Rows from block 6 of a small multi-label image tagger, named by matrix and row number. Rows with one number belong to one neuron. Each number is 50 + 12 x the weight over its row's rms, rounded and kept within 0 to 99. All counts start at 0.
Before each neuron's rows are labels from the 100 images, of 14976, where the neuron reaches its largest size: "responds to" is what is common among them; "place" is the part of the image that holds the peak. Only what is clearly more common there than usual is listed. The data: photos with spoken descriptions (Open Images, Localized Narratives).
# gate: MLP gate (model.blocks.6.mlp.gate.weight, 256x128), inputs 86-127
# fc1: MLP up (model.blocks.6.mlp.fc1.weight, 256x128), inputs 86-127
# fc2: MLP down (model.blocks.6.mlp.fc2.weight, 128x256, transposed), outputs 86-127

responds to: text has "standing"; text has "wearing"; text has "holding"; text has "man"
place: middle left; centre
gate.107:59 40 76 20 59 65 38 48 41 27 49 50 64 67 53 63 47 44 69 62 67 58 55 53 23 47 45 57 55 59 68 44 36 35 73 41 56 55 56 62 65 36
fc1.107:62 63 46 58 53 39 49 42 46 67 51 73 44 46 46 55 64 45 44 48 37 47 54 43 67 37 50 70 65 43 70 52 56 64 54 52 48 22 53 64 32 35
fc2.107:51 43 44 58 24 66 52 55 52 40 54 44 37 51 39 64 54 24 40 47 48 31 52 30 55 57 26 47 48 55 63 47 31 56 27 50 57 45 48 48 26 58

responds to: text has "standing"; text has "wall"; text has "wearing"
place: middle right
gate.80:79 45 60 30 63 39 44 57 38 30 58 48 43 49 36 61 35 38 62 48 50 68 53 69 57 54 45 63 91 49 29 49 39 36 49 53 62 51 64 63 43 67
fc1.80:50 53 56 68 58 47 62 52 55 55 40 32 77 47 41 45 37 74 60 72 68 40 37 38 56 20 44 42 42 49 77 48 37 32 40 46 39 54 55 48 57 46
fc2.80:62 57 52 66 51 30 55 75 67 33 58 65 56 70 53 65 44 61 58 47 48 72 31 53 52 53 59 79 43 41 41 57 41 55 43 62 38 38 59 52 55 39

responds to: text has "standing"; text has "wall"; text has "wearing"; text has "front"
place: middle left
gate.36:50 45 77 32 46 43 61 51 59 39 56 55 44 48 49 57 32 38 39 61 42 54 59 72 39 48 37 25 56 48 52 62 28 32 65 48 58 73 53 66 59 46
fc1.36:40 61 07 68 52 43 69 78 59 57 35 56 55 45 49 57 50 52 55 51 30 42 61 47 68 65 49 42 37 57 52 56 60 78 47 60 51 59 70 42 34 64
fc2.36:50 51 47 52 38 46 51 59 37 58 58 58 26 28 50 63 47 45 23 65 57 65 49 42 54 46 31 49 37 63 52 61 63 70 39 40 71 37 34 51 25 43

responds to: text has "standing"
place: bottom right
gate.116:43 45 39 41 49 53 59 56 48 52 45 74 61 58 25 52 39 56 55 40 38 53 53 71 30 51 67 24 60 44 32 55 51 72 38 52 41 41 54 46 41 70
fc1.116:51 33 32 54 48 53 57 60 27 46 36 42 50 60 33 77 52 21 44 88 52 42 59 64 50 58 62 27 63 60 56 60 52 60 39 49 57 47 49 55 54 52
fc2.116:54 44 34 55 37 48 21 51 60 70 54 44 36 36 59 36 38 48 42 65 41 53 64 53 42 59 68 37 47 65 55 44 39 30 45 61 50 57 56 57 50 56

responds to: text has "wall"; text has "man"
place: centre
gate.66:52 49 46 61 33 57 39 59 48 47 55 45 44 51 46 64 59 41 18 47 36 56 36 35 37 47 45 63 47 54 64 47 73 68 80 41 61 51 53 47 59 49
fc1.66:61 47 40 28 25 34 42 69 58 66 54 61 50 31 38 68 34 50 39 60 45 48 37 45 60 52 56 49 55 44 31 43 58 68 43 62 61 42 55 32 52 54
fc2.66:38 34 55 74 61 51 49 55 54 63 57 32 59 54 53 35 27 41 50 61 63 76 33 44 46 54 47 50 33 34 62 44 40 62 48 69 61 62 58 20 54 57

responds to: text has "grass"
place: bottom left
gate.171:38 49 44 50 37 55 45 53 39 57 36 81 47 41 79 47 71 45 60 71 62 42 55 56 35 63 36 47 41 40 50 51 66 57 54 24 47 46 30 68 54 56
fc1.171:53 49 39 42 40 61 62 53 59 61 55 31 64 25 46 41 65 28 43 46 58 22 71 46 51 58 47 43 57 55 48 64 47 51 57 34 67 43 42 39 46 32
fc2.171:38 34 45 52 61 44 41 54 45 47 43 59 63 58 65 67 63 43 40 55 34 38 42 63 61 65 63 72 30 44 54 37 40 24 49 62 42 51 52 44 57 49

responds to: text has "grass"; text has "plants"
place: middle right
gate.103:50 34 54 57 45 66 53 43 54 41 24 31 49 54 51 44 29 53 70 44 61 41 66 31 49 51 67 46 45 53 78 23 40 39 29 59 57 58 43 48 52 65
fc1.103:40 39 45 56 57 46 78 58 61 34 38 47 39 45 62 27 43 47 57 63 31 32 52 59 73 35 61 51 44 51 61 64 63 40 58 40 43 42 06 50 42 48
fc2.103:44 54 58 26 50 36 63 50 44 44 47 48 32 39 53 59 47 51 52 51 50 53 50 62 28 62 60 42 39 51 53 22 55 54 60 71 44 32 51 44 47 40

responds to: text has "wall"; text has "woman"
place: centre
gate.15:50 38 56 46 67 45 42 66 57 46 62 42 43 32 37 58 40 39 60 40 31 46 42 53 71 39 51 49 59 49 51 57 37 37 41 45 39 61 48 33 59 45
fc1.15:38 54 52 43 29 42 55 35 59 29 46 59 60 64 48 50 36 60 64 56 42 45 45 52 49 40 59 35 49 53 43 56 46 69 48 44 51 54 56 61 19 61
fc2.15:24 39 62 56 36 39 65 48 44 45 70 42 64 54 49 50 59 69 53 31 62 59 26 45 53 60 52 54 55 51 37 39 59 58 29 30 46 11 64 42 55 61

responds to: text has "wearing"; text has "man"
place: middle right; centre
gate.84:50 38 56 18 49 44 50 43 38 54 65 48 56 32 60 58 34 49 66 42 51 43 56 67 40 38 45 51 64 65 69 52 36 64 43 27 57 52 52 36 55 40
fc1.84:40 75 43 55 36 44 27 43 45 29 45 45 40 27 61 38 68 41 43 71 37 53 88 54 55 55 33 64 69 57 59 37 59 64 32 46 39 54 29 41 39 48
fc2.84:62 59 43 55 48 60 39 51 37 49 70 50 53 58 35 52 70 49 50 64 37 56 54 46 58 64 44 54 56 36 59 45 47 52 19 52 64 54 38 61 30 23