config = dict(
    inner_norm=False,
    kernel_size=5,
    decay_fraction=0.3,
    adamw_weight_decay_other_params=0.01,
)
Rows from block 6 of a small multi-label image tagger, named by matrix and row number. Rows with one number belong to one neuron. Each number is 500 + 50 x the weight over its row's rms, rounded and kept within 0 to 999. All counts start at 0. Numbers have three digits each. After the name is the row's rms in percent of the matrix's.
After each neuron's rows are labels from the 100 images, of 14976, where the neuron reaches its largest size: "patch colour" is the nearest of a few named colours to the mean colour under the peak; "strongest on" is what is common among them. Only what is clearly more common there than usual is listed. The data: photos with spoken descriptions (Open Images, Localized Narratives).
# gate: MLP gate (model.blocks.6.mlp.gate.weight, 256x128), inputs 43-85
# fc1: MLP up (model.blocks.6.mlp.fc1.weight, 256x128), inputs 43-85
# fc2: MLP down (model.blocks.6.mlp.fc2.weight, 128x256, transposed), outputs 43-85

gate.60 100:585524426477554465546528542456483513534492547510455576555467577629488553541441428474562515459549465527582459481475504521478498505
fc1.60 112:605456511459431539433493575494467491512501456582530511484390432524508453519523518464458525559428410598466426621507544560500481473
fc2.60 097:419491475566396516444608486463512525523477534448592494541468561501579567498564519495509443552579512439497498577507537509572503359
patch colour: black
strongest on: text has "table"; text has "sitting"

gate.117 109:505507562527462516509495548476499533462436489478512435394480435577499449501470557545462486483458613527498490506570416546480483441
fc1.117 109:485554478481583478533470507560405453461569573565502558440543494528528416516533515454531476501610437534524425409528495494443538551
fc2.117 109:467444575560537506481510493527496590577514473499522531535480472406477459525461500477500536471551568487462468488590516524454462422
patch colour: white
strongest on: text has "sky"; text has "clouds"

gate.58 105:388533499494490468525485511398451556519500504550483563483516545603512515546430510567389590580419508604458538462519488494488542556
fc1.58 107:459587558501537549583377479502488467514487563507446463442574494620484562523466526406509509471469532473473549426483500556543499512
fc2.58 109:518521556518539539532491405470519582489538441411479476473504540530459461616514547392460506530493531468428463515555373420426494504
patch colour: white
strongest on: text has "trees"; text has "sky"; text has "people"; text has "road"

gate.8 099:546467452606415528523469586518578536535429519638460530483520474400462435496527573591518461487455508598540478502452508543462504452
fc1.8 102:566498512513534478474596474461417480495480503455463485486522492541425460551542516430570467569525463474504551596534614534509465621
fc2.8 102:465495548441491526457494567547500534533430473484492494503601467466513571545526511519570459512550479598465550569502454580490405550
patch colour: black
strongest on: text has "lights"

gate.208 094:515487446550500526536535540511499512436400550487419589506472470476527424448578545566481444472481462482490562448452409563508580521
fc1.208 102:534476449398522509526424466436476465495482472449536526472424584558427434590501541435524515622450576505425523445523543411526575456
fc2.208 090:555591539510485546523479440450474631576524487416464495481418483437570396426441487515492503461493523493560472476425530504537523552
patch colour: white
strongest on: text has "trees"; text has "sky"; text has "grass"

gate.201 100:437550451509471461498439559524501432402467569509503483460475407528581481450526445558434506460490478590425543477475492441515535429
fc1.201 098:467481564438458562491548492579538445458568449506523479504506554491448622538467514504493509460486518489554582568513654490438452544
fc2.201 094:554538519534486466500463497516559443563522479558485582440500577441468583513609545468555501516458367463455499609403497506515458408
patch colour: black
strongest on: text has "lights"

gate.209 103:483567419503511553495587511514399499568489572455575499505414495513479495409532506514488433480470445503494579476510503488439455495
fc1.209 097:565511514530514486414489525568570506498526518519395533531524463460519468454605589470529476512575522520453567535503460526521504539
fc2.209 069:563581458448562516476455384495487495539487507488507506426469486477480439601527552567529516498554500510471445498431515550406440564
patch colour: white
strongest on: text has "wall"; text has "sitting"; text has "woman"

gate.229 100:490525502563472527428439516494476480504515561500518503517542453525513597584513446438519512451449540560483570475451498389477448568
fc1.229 096:518599514397520553475553494528532488497511492500470490483433413425519483505511518430517526515482568526517553536476532501476566516
fc2.229 101:376563470527513511407482521433538481522493567494509453522593501528521608543500513502537523528559490489470402518444531461465569532
patch colour: white; pink
strongest on: text has "sky"; text has "building"; text has "buildings"; text has "road"

gate.234 094:429461443534513606506466473514594547445457533478479479438538474490489495566560611541512539507441466492493472483468520463510501521
fc1.234 104:481564453488438440502535519551464570413540521498489520481489540527511550510515511542454501546525541579444476440573419587585467544
fc2.234 085:531550455554557474499550481474427516453536403574487476500530475475477469404587514451554474481535540445561477487494432464472495527
patch colour: white
strongest on: text has "sky"; text has "trees"; text has "grass"